A small contrastive image-text model, trained from scratch.
Data: trained on photos with spoken descriptions (Open Images, Localized Narratives), 203450 training examples, 6.3 epochs.
Rows from block 3 of the text encoder, named by matrix and row number. Rows with one number belong to one neuron. Each number is 50 + 15 x the weight over the matrix's rms, rounded and kept within 0 to 99. All counts start at 0.
# fc1: MLP up (text_encoder.blocks.3.mlp.fc1.weight, 1536x384), inputs 70-104
# fc2: MLP down (text_encoder.blocks.3.mlp.fc2.weight, 384x1536, transposed), outputs 70-104
fc1.1375:52 83 85 43 50 24 50 50 50 50 08 50 51 50 25 54 99 50 50 50 79 50 50 50 58 46 50 50 50 50 99 99 28 72 50
fc2.1375:50 50 50 50 50 50 50 50 50 50 50 50 50 50 50 50 50 50 50 25 50 82 50 45 62 50 76 50 53 95 80 50 50 50 54
fc1.1376:50 50 50 66 50 50 50 50 50 50 50 50 26 50 74 15 50 50 50 50 50 50 50 50 28 50 50 50 50 39 50 50 50 50 50
fc2.1376:50 50 50 64 50 50 50 50 50 50 50 50 50 50 50 50 50 50 67 58 50 50 49 50 50 50 50 50 17 50 50 35 35 50 50
fc1.1377:50 50 50 50 43 94 50 50 50 00 50 50 50 31 12 64 50 50 28 74 50 50 50 96 50 50 50 17 50 86 50 47 03 50 50
fc2.1377:50 50 50 16 50 50 50 50 50 50 50 65 50 50 50 51 79 50 45 50 50 50 50 72 37 26 50 50 50 50 50 54 50 50 89
fc1.1378:50 50 82 53 64 50 50 50 50 50 50 67 50 50 50 50 50 50 72 50 50 63 50 50 07 25 50 50 50 50 50 50 12 50 50
fc2.1378:50 50 50 50 50 51 86 50 40 50 50 50 47 50 50 50 50 50 11 52 50 50 18 50 50 82 50 50 50 27 50 50 50 50 50
fc1.1379:50 50 50 50 50 79 71 50 50 50 47 31 87 48 50 50 50 35 50 50 50 50 50 50 50 48 50 50 50 50 50 50 81 50 50
fc2.1379:85 37 50 50 50 46 50 12 69 50 50 50 50 50 64 50 50 50 48 50 58 50 50 50 50 50 99 50 64 30 41 25 56 50 50
fc1.1380:62 50 50 50 50 50 20 50 50 50 50 45 50 52 50 50 50 59 50 50 50 49 50 50 50 60 50 50 50 50 50 50 50 86 50
fc2.1380:50 50 54 00 50 19 50 50 50 50 48 50 50 67 55 39 50 50 50 50 36 50 50 50 50 50 50 15 95 65 50 50 50 50 98
fc1.1381:50 50 50 88 50 50 50 50 00 50 50 31 00 50 50 50 50 50 47 34 41 50 71 50 50 85 08 50 50 10 50 50 50 44 50
fc2.1381:50 50 50 50 50 50 52 50 50 37 50 01 25 50 50 50 50 50 50 50 50 50 50 50 89 50 26 50 50 50 00 22 50 50 19
fc1.1382:50 50 50 51 50 50 50 58 50 50 50 12 50 50 50 45 63 43 50 42 48 50 28 50 23 50 50 50 50 50 50 50 50 50 50
fc2.1382:50 50 50 43 54 50 31 50 50 50 50 42 46 27 50 50 50 50 68 73 61 50 50 51 19 50 54 50 50 94 50 50 50 50 50
fc1.1383:48 50 00 50 50 50 50 66 50 50 50 50 47 50 92 50 50 50 50 50 50 50 92 50 50 74 50 50 50 00 50 50 50 51 50
fc2.1383:50 50 50 50 50 50 54 50 26 50 50 50 37 50 50 91 50 50 50 50 50 50 50 50 50 33 50 50 50 38 00 34 38 50 50
fc1.1384:25 50 25 50 16 50 28 50 50 50 63 56 83 81 50 11 57 70 50 75 50 50 50 50 22 50 80 50 54 50 58 50 50 44 50
fc2.1384:99 50 50 80 50 41 50 50 50 50 62 72 50 13 50 11 99 50 50 50 50 50 50 34 19 50 50 50 41 36 50 29 50 50 30
fc1.1385:50 50 50 50 50 50 50 81 50 50 50 50 50 50 11 50 50 50 47 50 50 50 50 50 50 50 50 50 50 50 50 50 50 50 50
fc2.1385:50 50 50 50 50 59 50 26 50 35 50 28 50 50 46 50 50 63 53 50 50 50 59 50 37 50 65 31 50 50 50 50 50 50 84
fc1.1386:84 50 50 50 02 50 99 50 50 50 50 50 61 50 50 50 90 50 32 71 50 64 50 48 33 50 61 48 50 50 50 42 50 50 96
fc2.1386:50 50 50 50 32 50 97 50 38 00 50 50 50 50 50 87 50 99 50 50 50 50 50 50 50 50 50 45 52 50 50 46 50 50 85
fc1.1387:50 50 50 50 50 50 56 40 50 50 50 50 50 37 35 50 50 50 57 50 50 72 50 50 50 99 55 50 50 50 67 50 02 48 50
fc2.1387:50 50 48 50 74 50 64 50 50 50 50 50 50 50 36 50 50 50 50 50 40 50 50 50 50 50 19 50 28 50 50 50 50 50 50
fc1.1388:50 50 25 50 50 50 50 64 87 50 50 50 60 43 88 60 28 50 50 50 63 50 50 50 50 50 50 67 50 50 50 50 50 50 50
fc2.1388:50 50 50 50 50 50 50 50 50 50 33 50 52 52 50 50 28 50 50 58 50 50 50 69 50 50 50 50 81 50 50 50 00 79 50
fc1.1389:50 50 55 38 16 50 99 46 50 50 50 27 50 50 50 61 66 50 50 50 50 50 50 50 50 50 50 50 79 50 72 54 50 50 24
fc2.1389:20 37 63 32 50 15 50 50 50 50 50 50 50 46 50 50 50 50 50 32 50 50 50 50 50 50 44 50 44 78 38 50 80 50 50
fc1.1390:50 50 50 50 50 50 42 82 50 17 50 50 50 50 00 50 88 50 50 78 20 94 50 50 50 68 50 75 50 50 50 50 50 50 54
fc2.1390:50 50 40 31 50 50 50 50 50 11 50 50 50 00 49 50 50 50 21 99 50 99 50 50 38 50 99 50 50 43 50 50 50 54 02
fc1.1391:50 50 50 34 50 60 50 72 44 50 50 50 26 50 50 50 50 50 50 36 50 50 15 50 50 50 50 50 67 43 50 50 50 45 50
fc2.1391:50 50 50 50 50 50 57 50 43 50 50 51 50 50 75 50 50 83 50 50 50 50 50 50 50 50 50 50 50 50 80 50 50 50 50
fc1.1392:50 50 97 50 50 50 50 50 41 50 50 50 50 50 45 22 50 50 99 50 40 47 50 50 37 50 02 50 50 13 50 50 46 43 50
fc2.1392:50 50 50 50 50 50 50 50 50 50 50 50 50 30 50 50 50 12 50 50 30 50 50 50 50 50 00 50 50 43 50 50 50 50 50
fc1.1393:83 50 50 50 35 99 50 50 50 50 50 44 50 11 50 50 50 50 50 50 50 67 49 50 50 50 88 50 50 50 50 50 50 50 50
fc2.1393:50 50 49 50 50 50 50 50 50 50 50 50 61 50 50 50 88 50 12 50 41 50 50 50 47 57 44 50 50 50 50 16 50 50 50
fc1.1394:80 50 50 62 50 50 50 50 50 51 50 72 50 50 50 50 50 50 31 83 54 50 31 50 50 50 12 49 96 45 50 50 50 50 50
fc2.1394:50 50 50 74 37 50 50 50 50 70 50 44 50 50 99 50 50 54 34 50 50 50 50 50 50 50 50 48 50 50 50 50 50 50 50
fc1.1395:50 49 13 50 09 50 81 23 50 50 50 50 50 00 66 50 50 50 50 50 50 50 67 50 50 50 50 50 99 50 99 36 50 50 60
fc2.1395:34 50 50 50 46 50 34 23 50 77 50 50 50 50 50 50 50 15 64 50 50 50 50 50 18 50 50 50 50 84 50 50 50 50 50
fc1.1396:73 16 50 50 50 50 50 50 30 50 50 50 56 50 50 30 95 35 98 50 50 47 50 61 50 50 83 50 85 42 50 50 51 50 50
fc2.1396:50 50 33 50 50 45 08 50 50 79 50 40 50 50 99 50 34 54 98 50 50 50 50 50 50 50 14 60 50 50 50 99 50 50 50
fc1.1397:50 50 50 50 18 50 50 50 50 50 99 50 50 50 50 50 50 50 50 50 50 50 99 93 50 50 87 50 50 50 50 50 50 24 50
fc2.1397:50 20 66 50 63 50 50 50 37 50 37 50 50 50 50 50 50 50 50 50 50 61 60 19 50 17 79 87 50 50 50 16 50 50 50
fc1.1398:50 50 24 50 23 60 50 50 50 54 51 50 50 50 50 50 50 57 41 50 50 56 30 50 50 50 50 50 50 50 50 45 42 50 53
fc2.1398:50 50 50 24 61 50 61 50 50 50 50 50 50 50 94 50 50 50 50 50 50 36 66 50 51 50 50 45 50 50 73 91 50 50 50
fc1.1399:50 34 50 98 32 50 29 50 50 50 11 50 50 66 50 50 50 50 50 75 50 28 32 50 50 57 26 50 50 50 50 50 71 50 50
fc2.1399:50 50 50 50 50 50 50 50 50 18 50 50 49 72 50 50 50 45 50 13 50 50 99 50 13 50 50 50 46 99 50 50 50 50 50
fc1.1400:58 50 50 99 50 50 68 96 45 50 50 50 50 50 99 50 50 08 50 50 99 50 50 50 50 50 42 90 50 50 50 65 50 50 50
fc2.1400:88 50 50 62 50 60 50 50 50 50 92 50 42 50 50 67 20 50 23 72 50 50 97 77 60 50 50 50 50 50 50 50 50 50 50
fc1.1401:50 50 50 50 50 50 50 88 50 81 66 35 50 59 35 42 50 50 50 50 50 50 50 50 99 86 50 83 00 50 37 67 72 50 50
fc2.1401:50 50 50 50 50 50 50 81 50 87 00 50 88 50 70 50 10 50 50 50 58 50 50 04 50 50 00 50 42 50 43 85 29 50 50
fc1.1402:62 50 50 50 63 50 55 50 50 50 50 35 50 50 50 99 50 99 50 50 50 50 50 50 93 50 50 70 50 64 76 50 50 50 50
fc2.1402:49 50 50 50 50 49 50 50 67 50 58 50 67 50 48 50 50 50 50 50 50 94 50 17 50 29 35 50 50 50 50 50 50 42 16
fc1.1403:54 50 50 50 32 50 50 62 50 16 50 50 50 50 50 50 69 39 50 50 65 50 50 50 50 77 30 62 99 50 26 54 14 50 50
fc2.1403:50 50 50 50 50 50 35 50 75 50 50 50 50 50 72 58 50 50 50 50 50 29 50 50 50 24 41 50 50 50 50 76 50 50 50
fc1.1404:50 50 50 50 50 50 50 50 50 37 50 50 41 71 50 31 50 50 40 38 50 50 50 50 48 50 50 50 50 50 50 50 50 50 50
fc2.1404:50 48 77 50 50 50 50 19 50 49 50 50 50 50 50 04 50 50 50 50 50 50 67 33 30 50 55 50 55 50 65 50 50 50 50
fc1.1405:50 50 50 50 50 86 50 50 36 50 50 50 63 54 99 50 50 50 50 50 50 82 50 50 70 50 68 50 40 50 50 18 50 50 06
fc2.1405:50 50 84 50 61 50 50 50 50 50 81 50 50 29 50 50 88 50 50 67 50 99 93 50 50 50 54 43 50 50 50 50 50 50 50
fc1.1406:50 50 50 50 50 50 50 50 50 50 50 50 28 50 50 50 99 48 99 50 40 50 50 56 50 50 50 50 50 50 76 50 57 50 50
fc2.1406:58 50 50 50 50 79 50 50 50 45 50 50 00 50 50 50 50 74 82 50 50 50 50 58 99 50 50 35 50 50 50 11 50 50 50
fc1.1407:50 50 50 29 46 50 21 82 25 50 50 50 50 50 50 50 50 50 50 50 50 50 44 26 50 00 13 50 50 94 50 51 50 50 50
fc2.1407:50 50 05 65 50 50 50 08 50 50 83 00 50 50 50 50 50 50 50 50 50 50 70 50 94 50 50 00 45 50 57 50 26 50 52
fc1.1408:50 50 50 50 50 50 50 50 78 50 50 50 50 50 31 50 50 50 34 73 50 59 87 50 50 55 50 50 33 50 50 45 50 50 00
fc2.1408:60 50 50 50 50 50 76 50 75 20 50 50 50 50 53 50 50 50 53 50 50 36 45 50 50 50 50 50 32 50 50 50 50 65 50
fc1.1409:50 83 50 50 66 50 50 50 50 50 50 50 46 50 40 50 50 50 50 50 81 50 50 50 50 50 96 50 38 75 50 50 50 50 50
fc2.1409:49 76 38 50 31 50 50 43 50 12 31 50 50 09 50 50 50 50 50 50 50 50 91 50 50 44 50 50 50 50 50 50 50 81 50
fc1.1410:50 57 50 50 50 50 44 50 50 25 50 56 19 50 50 38 50 50 50 50 50 50 50 50 57 99 50 50 92 50 50 50 50 50 50
fc2.1410:50 50 50 52 56 50 50 50 50 23 50 50 50 50 50 50 50 85 50 50 50 50 50 50 48 70 50 50 50 70 50 50 44 50 50
fc1.1411:99 50 50 50 50 12 50 51 50 50 50 42 89 30 99 50 27 50 50 50 50 50 50 65 73 36 50 79 50 50 50 50 50 67 50
fc2.1411:50 50 80 50 50 50 62 50 50 48 54 50 50 52 50 50 50 50 50 37 50 50 28 50 57 25 73 50 50 50 50 50 47 50 50
fc1.1412:65 50 50 46 50 50 60 00 50 30 50 50 58 50 50 50 50 50 76 52 11 50 50 50 08 50 34 16 50 50 50 50 50 50 50
fc2.1412:50 57 50 50 99 74 50 50 50 50 50 50 50 44 45 64 50 50 50 84 50 86 69 50 66 53 50 50 50 50 13 50 50 50 50
fc1.1413:50 50 50 50 49 50 87 50 50 50 50 50 50 50 50 50 50 99 50 50 50 50 50 50 50 50 50 50 50 84 50 50 40 50 50
fc2.1413:50 50 50 26 34 50 52 50 65 64 50 50 50 98 50 47 50 50 71 50 50 66 50 50 81 50 36 34 50 50 50 50 44 42 36
fc1.1414:50 50 50 50 43 50 84 50 50 50 50 50 50 61 50 50 50 62 53 50 50 58 76 50 59 50 00 50 70 59 50 50 50 50 50
fc2.1414:50 50 50 50 50 50 50 50 50 52 87 60 50 50 50 35 50 50 50 50 52 37 71 88 50 50 50 50 50 50 50 50 50 57 50
fc1.1415:50 38 50 19 50 50 50 50 50 50 50 50 50 50 16 50 50 18 50 23 50 50 50 50 50 50 50 50 47 50 64 21 50 50 50
fc2.1415:50 00 50 95 50 52 50 50 74 06 00 50 50 57 50 50 20 50 50 62 50 50 99 50 50 50 99 50 77 50 85 20 50 50 50
fc1.1416:50 50 50 50 50 69 65 50 50 50 50 50 50 50 50 50 84 50 39 50 50 50 50 50 50 49 50 50 50 38 20 94 70 50 50
fc2.1416:50 50 50 50 50 50 50 50 82 50 61 68 33 50 50 50 53 27 50 50 50 50 50 50 50 50 50 50 00 50 50 50 50 50 50
fc1.1417:50 50 50 50 50 44 50 92 50 50 50 50 19 63 14 50 50 50 50 50 50 50 50 50 50 50 50 50 50 53 50 50 50 50 50
fc2.1417:50 86 30 36 55 50 50 99 50 67 50 50 50 50 46 17 50 50 37 50 50 52 50 50 39 59 50 44 50 83 50 50 50 50 50
fc1.1418:45 65 50 43 50 50 50 84 39 50 50 54 50 50 50 50 50 67 34 50 50 50 95 33 50 46 50 56 64 50 50 50 50 50 50
fc2.1418:51 50 06 50 50 43 50 50 50 50 52 50 50 50 88 50 50 38 50 50 50 50 76 50 54 90 10 53 50 80 33 50 50 50 50
fc1.1419:50 50 50 50 50 50 50 87 50 50 78 99 50 50 50 50 50 74 50 24 93 50 50 50 50 50 50 55 63 31 50 50 50 50 50
fc2.1419:50 50 50 50 50 40 50 78 50 20 75 50 46 50 43 51 50 50 50 50 52 44 50 47 50 50 52 00 54 50 50 50 28 87 43
fc1.1420:50 50 50 50 50 83 50 50 40 27 50 36 50 50 38 50 82 38 50 58 50 50 50 63 50 50 50 50 50 82 26 81 74 16 50
fc2.1420:79 50 50 50 50 50 01 50 50 50 50 50 50 50 50 50 71 50 50 43 45 50 50 91 50 50 48 50 50 50 50 50 50 50 50
fc1.1421:24 50 50 32 50 63 50 50 50 49 50 50 50 50 50 30 20 50 50 83 79 50 00 50 50 50 50 50 24 50 50 42 50 50 36
fc2.1421:35 50 59 46 50 50 50 50 50 00 50 82 50 50 63 50 50 90 50 50 50 50 50 50 50 20 50 50 50 50 36 50 50 38 50
fc1.1422:50 50 18 63 45 50 50 92 50 89 50 50 50 50 50 78 09 50 50 74 46 54 50 50 50 50 50 50 96 69 50 81 08 08 50
fc2.1422:28 50 50 50 50 05 50 50 50 50 99 50 50 50 50 81 50 50 50 50 41 73 50 99 00 50 50 50 50 76 50 50 00 50 50
fc1.1423:40 50 60 50 50 50 61 34 50 50 22 50 50 50 38 50 99 50 24 50 50 23 50 50 50 50 50 47 50 50 50 50 50 50 50
fc2.1423:50 50 50 00 11 63 86 50 50 50 50 50 50 50 50 50 46 50 50 97 50 50 50 61 50 50 50 50 67 50 50 50 18 67 50
fc1.1424:50 50 50 70 99 50 50 46 53 54 00 99 50 50 50 50 80 83 50 78 58 50 25 50 50 90 10 50 00 66 50 50 42 50 50
fc2.1424:99 89 50 33 84 50 50 50 50 50 50 94 50 50 43 50 61 36 30 50 43 50 50 50 00 71 46 50 42 50 17 50 64 50 65
fc1.1425:50 50 50 50 50 61 50 50 50 50 50 50 50 50 80 50 50 25 50 50 53 37 50 50 40 50 29 50 50 50 88 13 50 50 50
fc2.1425:50 26 50 50 50 50 50 50 50 12 49 50 50 50 53 87 50 23 50 30 61 50 50 34 87 22 50 50 06 50 50 63 50 50 50
fc1.1426:95 32 50 10 50 50 86 50 50 50 50 74 31 50 99 50 80 50 50 50 57 51 50 50 10 50 50 18 50 68 50 50 49 50 74
fc2.1426:50 50 50 41 50 50 50 50 50 50 50 50 50 50 78 50 50 50 50 50 50 50 65 50 50 94 50 50 50 37 50 50 52 50 50
fc1.1427:50 50 50 50 50 50 56 50 50 50 66 50 50 50 50 50 50 50 50 50 34 50 33 50 50 50 33 42 50 50 50 50 50 83 50
fc2.1427:99 50 50 50 50 60 50 50 57 50 50 50 50 50 50 50 50 50 50 50 50 50 50 50 63 50 50 50 50 50 29 79 50 50 50
fc1.1428:50 50 46 50 50 50 50 50 50 65 21 50 65 50 50 88 50 82 50 50 21 50 45 50 50 64 36 50 50 50 50 37 53 50 50
fc2.1428:70 50 50 50 50 50 48 50 50 00 64 50 50 50 50 72 50 50 50 50 50 50 50 64 68 50 50 50 80 50 50 05 00 50 50
fc1.1429:60 50 50 50 50 50 50 50 50 50 50 50 50 50 50 13 50 50 50 50 35 50 50 50 50 10 50 50 50 50 50 50 49 50 50
fc2.1429:50 13 50 50 50 50 50 50 50 50 80 11 50 00 50 50 50 50 50 93 50 50 71 50 50 50 60 50 50 50 50 50 50 50 52
fc1.1430:50 09 50 50 63 02 50 50 50 50 50 18 50 55 50 50 30 50 50 50 50 50 57 50 50 50 50 98 50 50 50 50 50 50 50
fc2.1430:50 50 50 50 50 50 50 50 50 65 42 71 99 50 53 50 50 50 50 50 50 50 50 34 50 50 50 02 50 50 50 50 27 50 44
fc1.1431:50 50 56 50 50 75 50 50 50 50 50 53 50 50 50 50 50 72 50 50 75 50 30 50 50 50 36 50 21 93 50 50 54 10 50
fc2.1431:50 72 50 48 50 50 50 50 50 55 50 60 15 28 50 50 50 50 50 50 50 65 50 69 50 50 50 50 50 50 58 66 50 50 50
fc1.1432:39 50 50 29 44 35 58 25 50 50 50 50 50 50 16 50 50 50 64 30 50 50 09 50 50 50 50 50 47 50 50 50 50 50 50
fc2.1432:50 36 50 41 46 81 50 50 50 50 50 50 26 18 50 41 50 50 50 50 50 50 50 50 50 50 50 60 50 50 50 50 50 57 50
fc1.1433:50 61 50 50 50 50 50 50 46 50 50 50 70 50 50 62 53 50 50 50 50 50 50 50 50 50 50 50 87 71 50 50 50 50 48
fc2.1433:50 51 50 50 50 50 50 50 50 79 50 50 50 50 50 50 50 50 41 50 50 50 50 50 50 50 63 37 51 89 50 50 54 50 57
fc1.1434:64 50 50 42 04 00 50 50 50 40 83 50 50 50 50 50 50 50 50 90 50 50 50 50 11 50 26 50 50 50 50 48 50 50 50
fc2.1434:77 99 50 50 50 00 50 68 50 50 50 50 50 50 50 50 50 50 70 45 37 50 78 79 50 50 50 88 50 50 50 50 50 50 50
fc1.1435:53 50 50 50 50 59 50 67 43 50 53 50 50 36 42 50 33 50 50 50 50 50 15 61 50 50 48 50 50 50 50 50 99 60 50
fc2.1435:50 50 50 50 50 50 50 50 50 50 50 50 64 78 50 50 50 82 50 50 47 50 50 81 45 54 50 50 50 50 50 50 50 47 32
fc1.1436:50 50 50 50 50 50 50 50 50 50 50 57 50 50 50 50 50 50 00 21 80 16 00 50 64 05 64 50 50 50 50 50 31 50 50
fc2.1436:50 32 50 50 50 90 50 03 51 00 50 50 50 98 44 50 62 50 13 50 50 58 82 50 50 15 50 26 50 50 50 50 50 19 50
fc1.1437:50 50 36 50 00 50 50 50 50 50 50 50 50 66 47 50 42 50 50 88 50 50 50 50 50 71 16 50 50 55 50 41 80 79 50
fc2.1437:50 33 50 34 50 50 50 50 50 50 50 50 90 50 50 74 50 50 50 50 50 68 72 87 50 50 94 50 50 50 50 45 00 70 50
fc1.1438:50 62 50 50 97 50 50 16 50 50 50 50 50 50 50 50 50 10 50 50 29 50 50 78 50 50 64 50 00 58 22 50 50 50 50
fc2.1438:50 26 50 50 50 69 50 50 50 50 50 11 50 00 50 50 50 50 23 50 50 50 50 30 50 50 87 50 50 50 50 49 53 50 45
fc1.1439:50 50 50 69 50 70 30 39 50 50 50 50 57 79 46 38 50 50 50 19 50 50 25 50 50 50 51 50 50 50 49 48 24 50 44
fc2.1439:32 47 50 59 71 50 50 50 50 50 50 50 50 50 50 18 50 69 37 50 33 50 35 50 53 50 50 50 50 50 50 50 50 50 71
fc1.1440:50 99 50 50 50 50 50 94 50 50 50 50 50 65 50 50 50 50 50 50 50 50 40 50 50 50 50 50 50 50 50 50 50 50 50
fc2.1440:50 50 50 50 50 50 50 33 50 50 50 50 30 50 15 50 50 50 50 50 50 47 50 50 25 50 46 54 50 50 50 50 66 50 89
fc1.1441:50 07 50 50 43 50 06 50 50 50 50 83 82 50 50 50 50 72 50 50 50 50 50 70 50 28 50 42 99 54 50 50 50 50 50
fc2.1441:50 12 25 50 50 48 50 50 60 50 93 50 50 50 68 26 50 50 98 50 50 15 50 50 50 50 50 30 26 61 50 50 50 50 50
fc1.1442:61 63 16 50 50 45 50 50 50 65 50 50 50 50 62 50 50 50 50 50 50 50 50 50 38 50 09 50 50 50 50 22 21 50 57
fc2.1442:99 50 50 50 50 50 50 49 50 75 50 50 50 50 50 81 50 50 50 50 50 45 69 76 50 50 50 50 50 16 50 50 50 50 13
fc1.1443:50 50 50 30 50 50 50 50 83 05 50 50 44 50 50 50 50 80 50 50 50 66 50 26 50 50 50 50 50 06 50 50 50 50 50
fc2.1443:28 50 50 50 43 50 50 50 22 50 50 50 50 82 50 50 50 50 50 50 50 50 50 50 54 50 50 50 50 34 22 37 18 66 50
fc1.1444:50 50 50 50 50 50 50 50 48 50 50 74 99 50 50 80 50 50 50 50 01 50 50 50 50 50 50 50 50 10 50 50 52 50 50
fc2.1444:70 72 50 50 50 50 50 11 50 50 50 27 71 50 50 50 73 71 50 50 50 67 50 50 93 50 50 50 50 50 50 50 50 87 50
fc1.1445:83 50 50 50 50 50 50 50 50 50 50 50 49 41 50 50 83 50 50 50 50 50 50 50 50 83 50 50 25 50 50 01 50 50 50
fc2.1445:90 50 50 50 60 23 50 48 93 50 50 26 50 50 15 50 50 50 50 50 50 83 80 47 50 50 50 50 50 50 40 53 60 50 48
fc1.1446:50 50 50 50 00 50 42 74 25 50 50 50 07 50 50 50 50 99 50 50 84 99 51 50 50 50 50 50 50 50 50 50 45 55 50
fc2.1446:50 50 40 50 50 50 50 86 50 63 95 94 50 50 50 35 50 70 50 99 50 50 66 99 54 50 59 50 50 50 50 28 00 99 50
fc1.1447:50 50 50 50 50 18 50 50 50 50 50 27 50 53 50 50 50 50 50 50 50 50 50 50 50 50 50 50 50 50 50 39 50 50 72
fc2.1447:50 50 52 50 50 50 50 50 50 50 50 19 50 63 50 50 50 61 75 50 50 48 52 50 50 50 50 19 50 50 50 50 50 50 50
fc1.1448:50 50 50 51 50 50 50 50 50 50 50 50 34 50 50 50 50 33 50 50 50 50 27 50 22 50 50 50 42 50 50 50 50 50 50
fc2.1448:50 58 50 50 50 50 50 50 50 58 50 50 50 50 48 71 50 50 50 50 50 50 75 50 54 50 50 50 50 55 50 50 50 50 50
fc1.1449:50 50 50 50 30 50 50 50 81 50 46 50 50 81 50 50 50 50 50 50 50 50 23 50 21 50 50 55 50 50 50 50 50 50 53
fc2.1449:50 50 44 54 50 50 50 50 50 50 50 50 50 50 50 50 50 50 71 50 50 50 50 50 21 50 50 50 50 84 51 50 50 59 50
fc1.1450:50 50 50 50 34 50 30 50 50 71 50 50 50 50 50 00 50 50 50 45 50 50 50 50 35 56 28 51 50 42 40 19 50 50 50
fc2.1450:93 50 50 50 50 50 44 50 50 40 48 50 72 50 73 17 50 50 50 50 30 50 50 50 50 50 53 50 50 52 50 50 59 50 09
fc1.1451:62 50 50 50 27 50 29 50 50 50 50 30 41 50 51 50 50 50 15 50 50 50 25 11 50 50 50 50 50 50 50 50 84 50 50
fc2.1451:50 50 50 50 50 50 50 50 35 50 41 50 43 50 50 50 50 50 72 59 50 50 50 50 19 50 50 50 50 50 50 50 50 50 50
fc1.1452:50 88 50 50 14 35 50 50 50 50 50 50 50 50 50 57 50 50 69 62 50 97 50 50 35 50 10 50 50 50 50 50 42 51 50
fc2.1452:50 50 50 73 50 50 50 50 50 50 50 50 50 50 50 50 50 57 50 00 50 65 50 50 50 50 50 38 50 50 50 50 00 70 50
fc1.1453:50 50 71 19 25 60 50 50 50 50 50 50 40 50 55 50 50 50 50 50 79 62 50 49 69 31 44 50 50 50 50 50 50 33 50
fc2.1453:18 54 70 12 08 50 50 50 50 50 50 32 03 44 56 15 50 50 08 50 50 19 23 50 50 57 81 50 18 50 50 50 00 31 55
fc1.1454:50 50 50 50 32 50 50 50 50 50 46 42 50 52 50 50 50 50 58 50 50 50 50 50 50 50 50 71 50 50 50 50 50 50 50
fc2.1454:50 50 50 96 50 50 50 50 50 75 50 18 50 50 50 50 50 50 97 38 50 50 50 50 50 50 24 50 50 50 50 95 50 61 50
fc1.1455:94 50 50 50 15 65 50 50 62 50 50 50 50 35 50 50 50 50 50 75 49 50 50 50 50 26 63 50 38 50 50 50 50 50 28
fc2.1455:50 50 50 50 50 50 50 50 50 50 50 50 50 50 50 50 50 15 50 30 50 50 00 50 50 50 50 50 50 50 50 50 44 50 64
fc1.1456:50 64 50 50 45 17 50 50 93 20 50 34 00 50 26 50 50 50 16 50 50 77 50 50 50 50 50 50 50 50 50 50 50 50 50
fc2.1456:50 43 50 50 48 67 50 27 54 50 33 38 50 44 22 50 50 50 50 70 50 50 50 46 37 50 50 67 71 50 50 50 50 61 46
fc1.1457:50 19 50 50 19 85 50 50 50 50 41 50 79 34 50 50 50 50 50 40 50 50 50 50 40 61 50 50 44 50 50 50 42 50 22
fc2.1457:50 50 50 77 50 50 95 50 82 50 81 50 50 48 50 46 50 50 50 50 50 50 50 50 50 50 49 98 50 50 50 50 50 60 50
fc1.1458:47 50 29 50 15 50 50 50 66 50 50 50 66 50 50 50 00 61 50 50 52 50 50 50 51 50 50 02 50 39 50 69 50 50 50
fc2.1458:50 50 50 50 26 50 50 23 52 50 50 50 50 32 50 50 50 35 27 50 50 50 50 52 50 33 50 24 50 50 50 50 50 65 50
fc1.1459:58 50 50 50 50 50 50 50 40 50 60 39 28 00 83 50 99 50 50 55 50 50 50 50 98 13 50 50 50 65 50 50 50 50 50
fc2.1459:50 50 50 95 50 50 50 63 00 09 50 50 50 43 52 25 50 94 60 50 50 99 50 50 99 50 50 50 39 50 50 07 50 50 50
fc1.1460:41 64 23 45 50 50 24 50 50 50 50 50 50 42 50 50 50 50 50 50 52 50 50 50 50 50 50 50 50 50 50 50 50 20 50
fc2.1460:50 50 50 50 52 50 50 50 50 50 50 50 09 50 50 50 50 50 50 50 32 50 50 50 50 79 53 50 50 70 50 50 50 50 50
fc1.1461:50 50 52 50 71 50 90 50 50 50 69 50 46 46 50 50 50 50 51 44 50 50 26 50 50 50 50 50 50 50 50 83 50 73 50
fc2.1461:37 50 50 30 50 99 50 80 50 50 27 99 50 50 50 09 91 53 50 50 54 64 35 50 50 50 50 50 50 41 65 76 41 80 50
fc1.1462:61 50 50 49 50 50 50 50 50 50 79 46 31 50 50 52 50 50 50 83 18 50 63 50 46 50 36 50 50 86 52 50 38 50 25
fc2.1462:50 50 50 50 06 50 50 50 50 50 50 82 40 50 50 50 99 27 50 50 50 50 86 50 69 50 50 50 50 65 62 00 50 50 50
fc1.1463:50 50 50 50 50 50 50 50 50 83 39 50 50 50 14 50 99 50 23 44 50 50 50 24 50 35 50 50 50 50 74 60 99 50 50
fc2.1463:45 50 92 43 50 50 00 30 34 62 52 29 50 50 50 50 50 50 50 50 50 59 50 50 50 99 50 50 50 50 23 38 29 50 50
fc1.1464:50 50 50 60 50 50 50 50 77 50 79 50 08 50 52 50 50 50 50 50 55 82 21 50 50 50 50 63 54 50 50 48 50 50 50
fc2.1464:50 50 50 50 50 54 50 50 50 65 50 50 55 50 50 50 24 50 30 50 00 50 50 50 50 42 50 50 34 50 50 50 28 43 50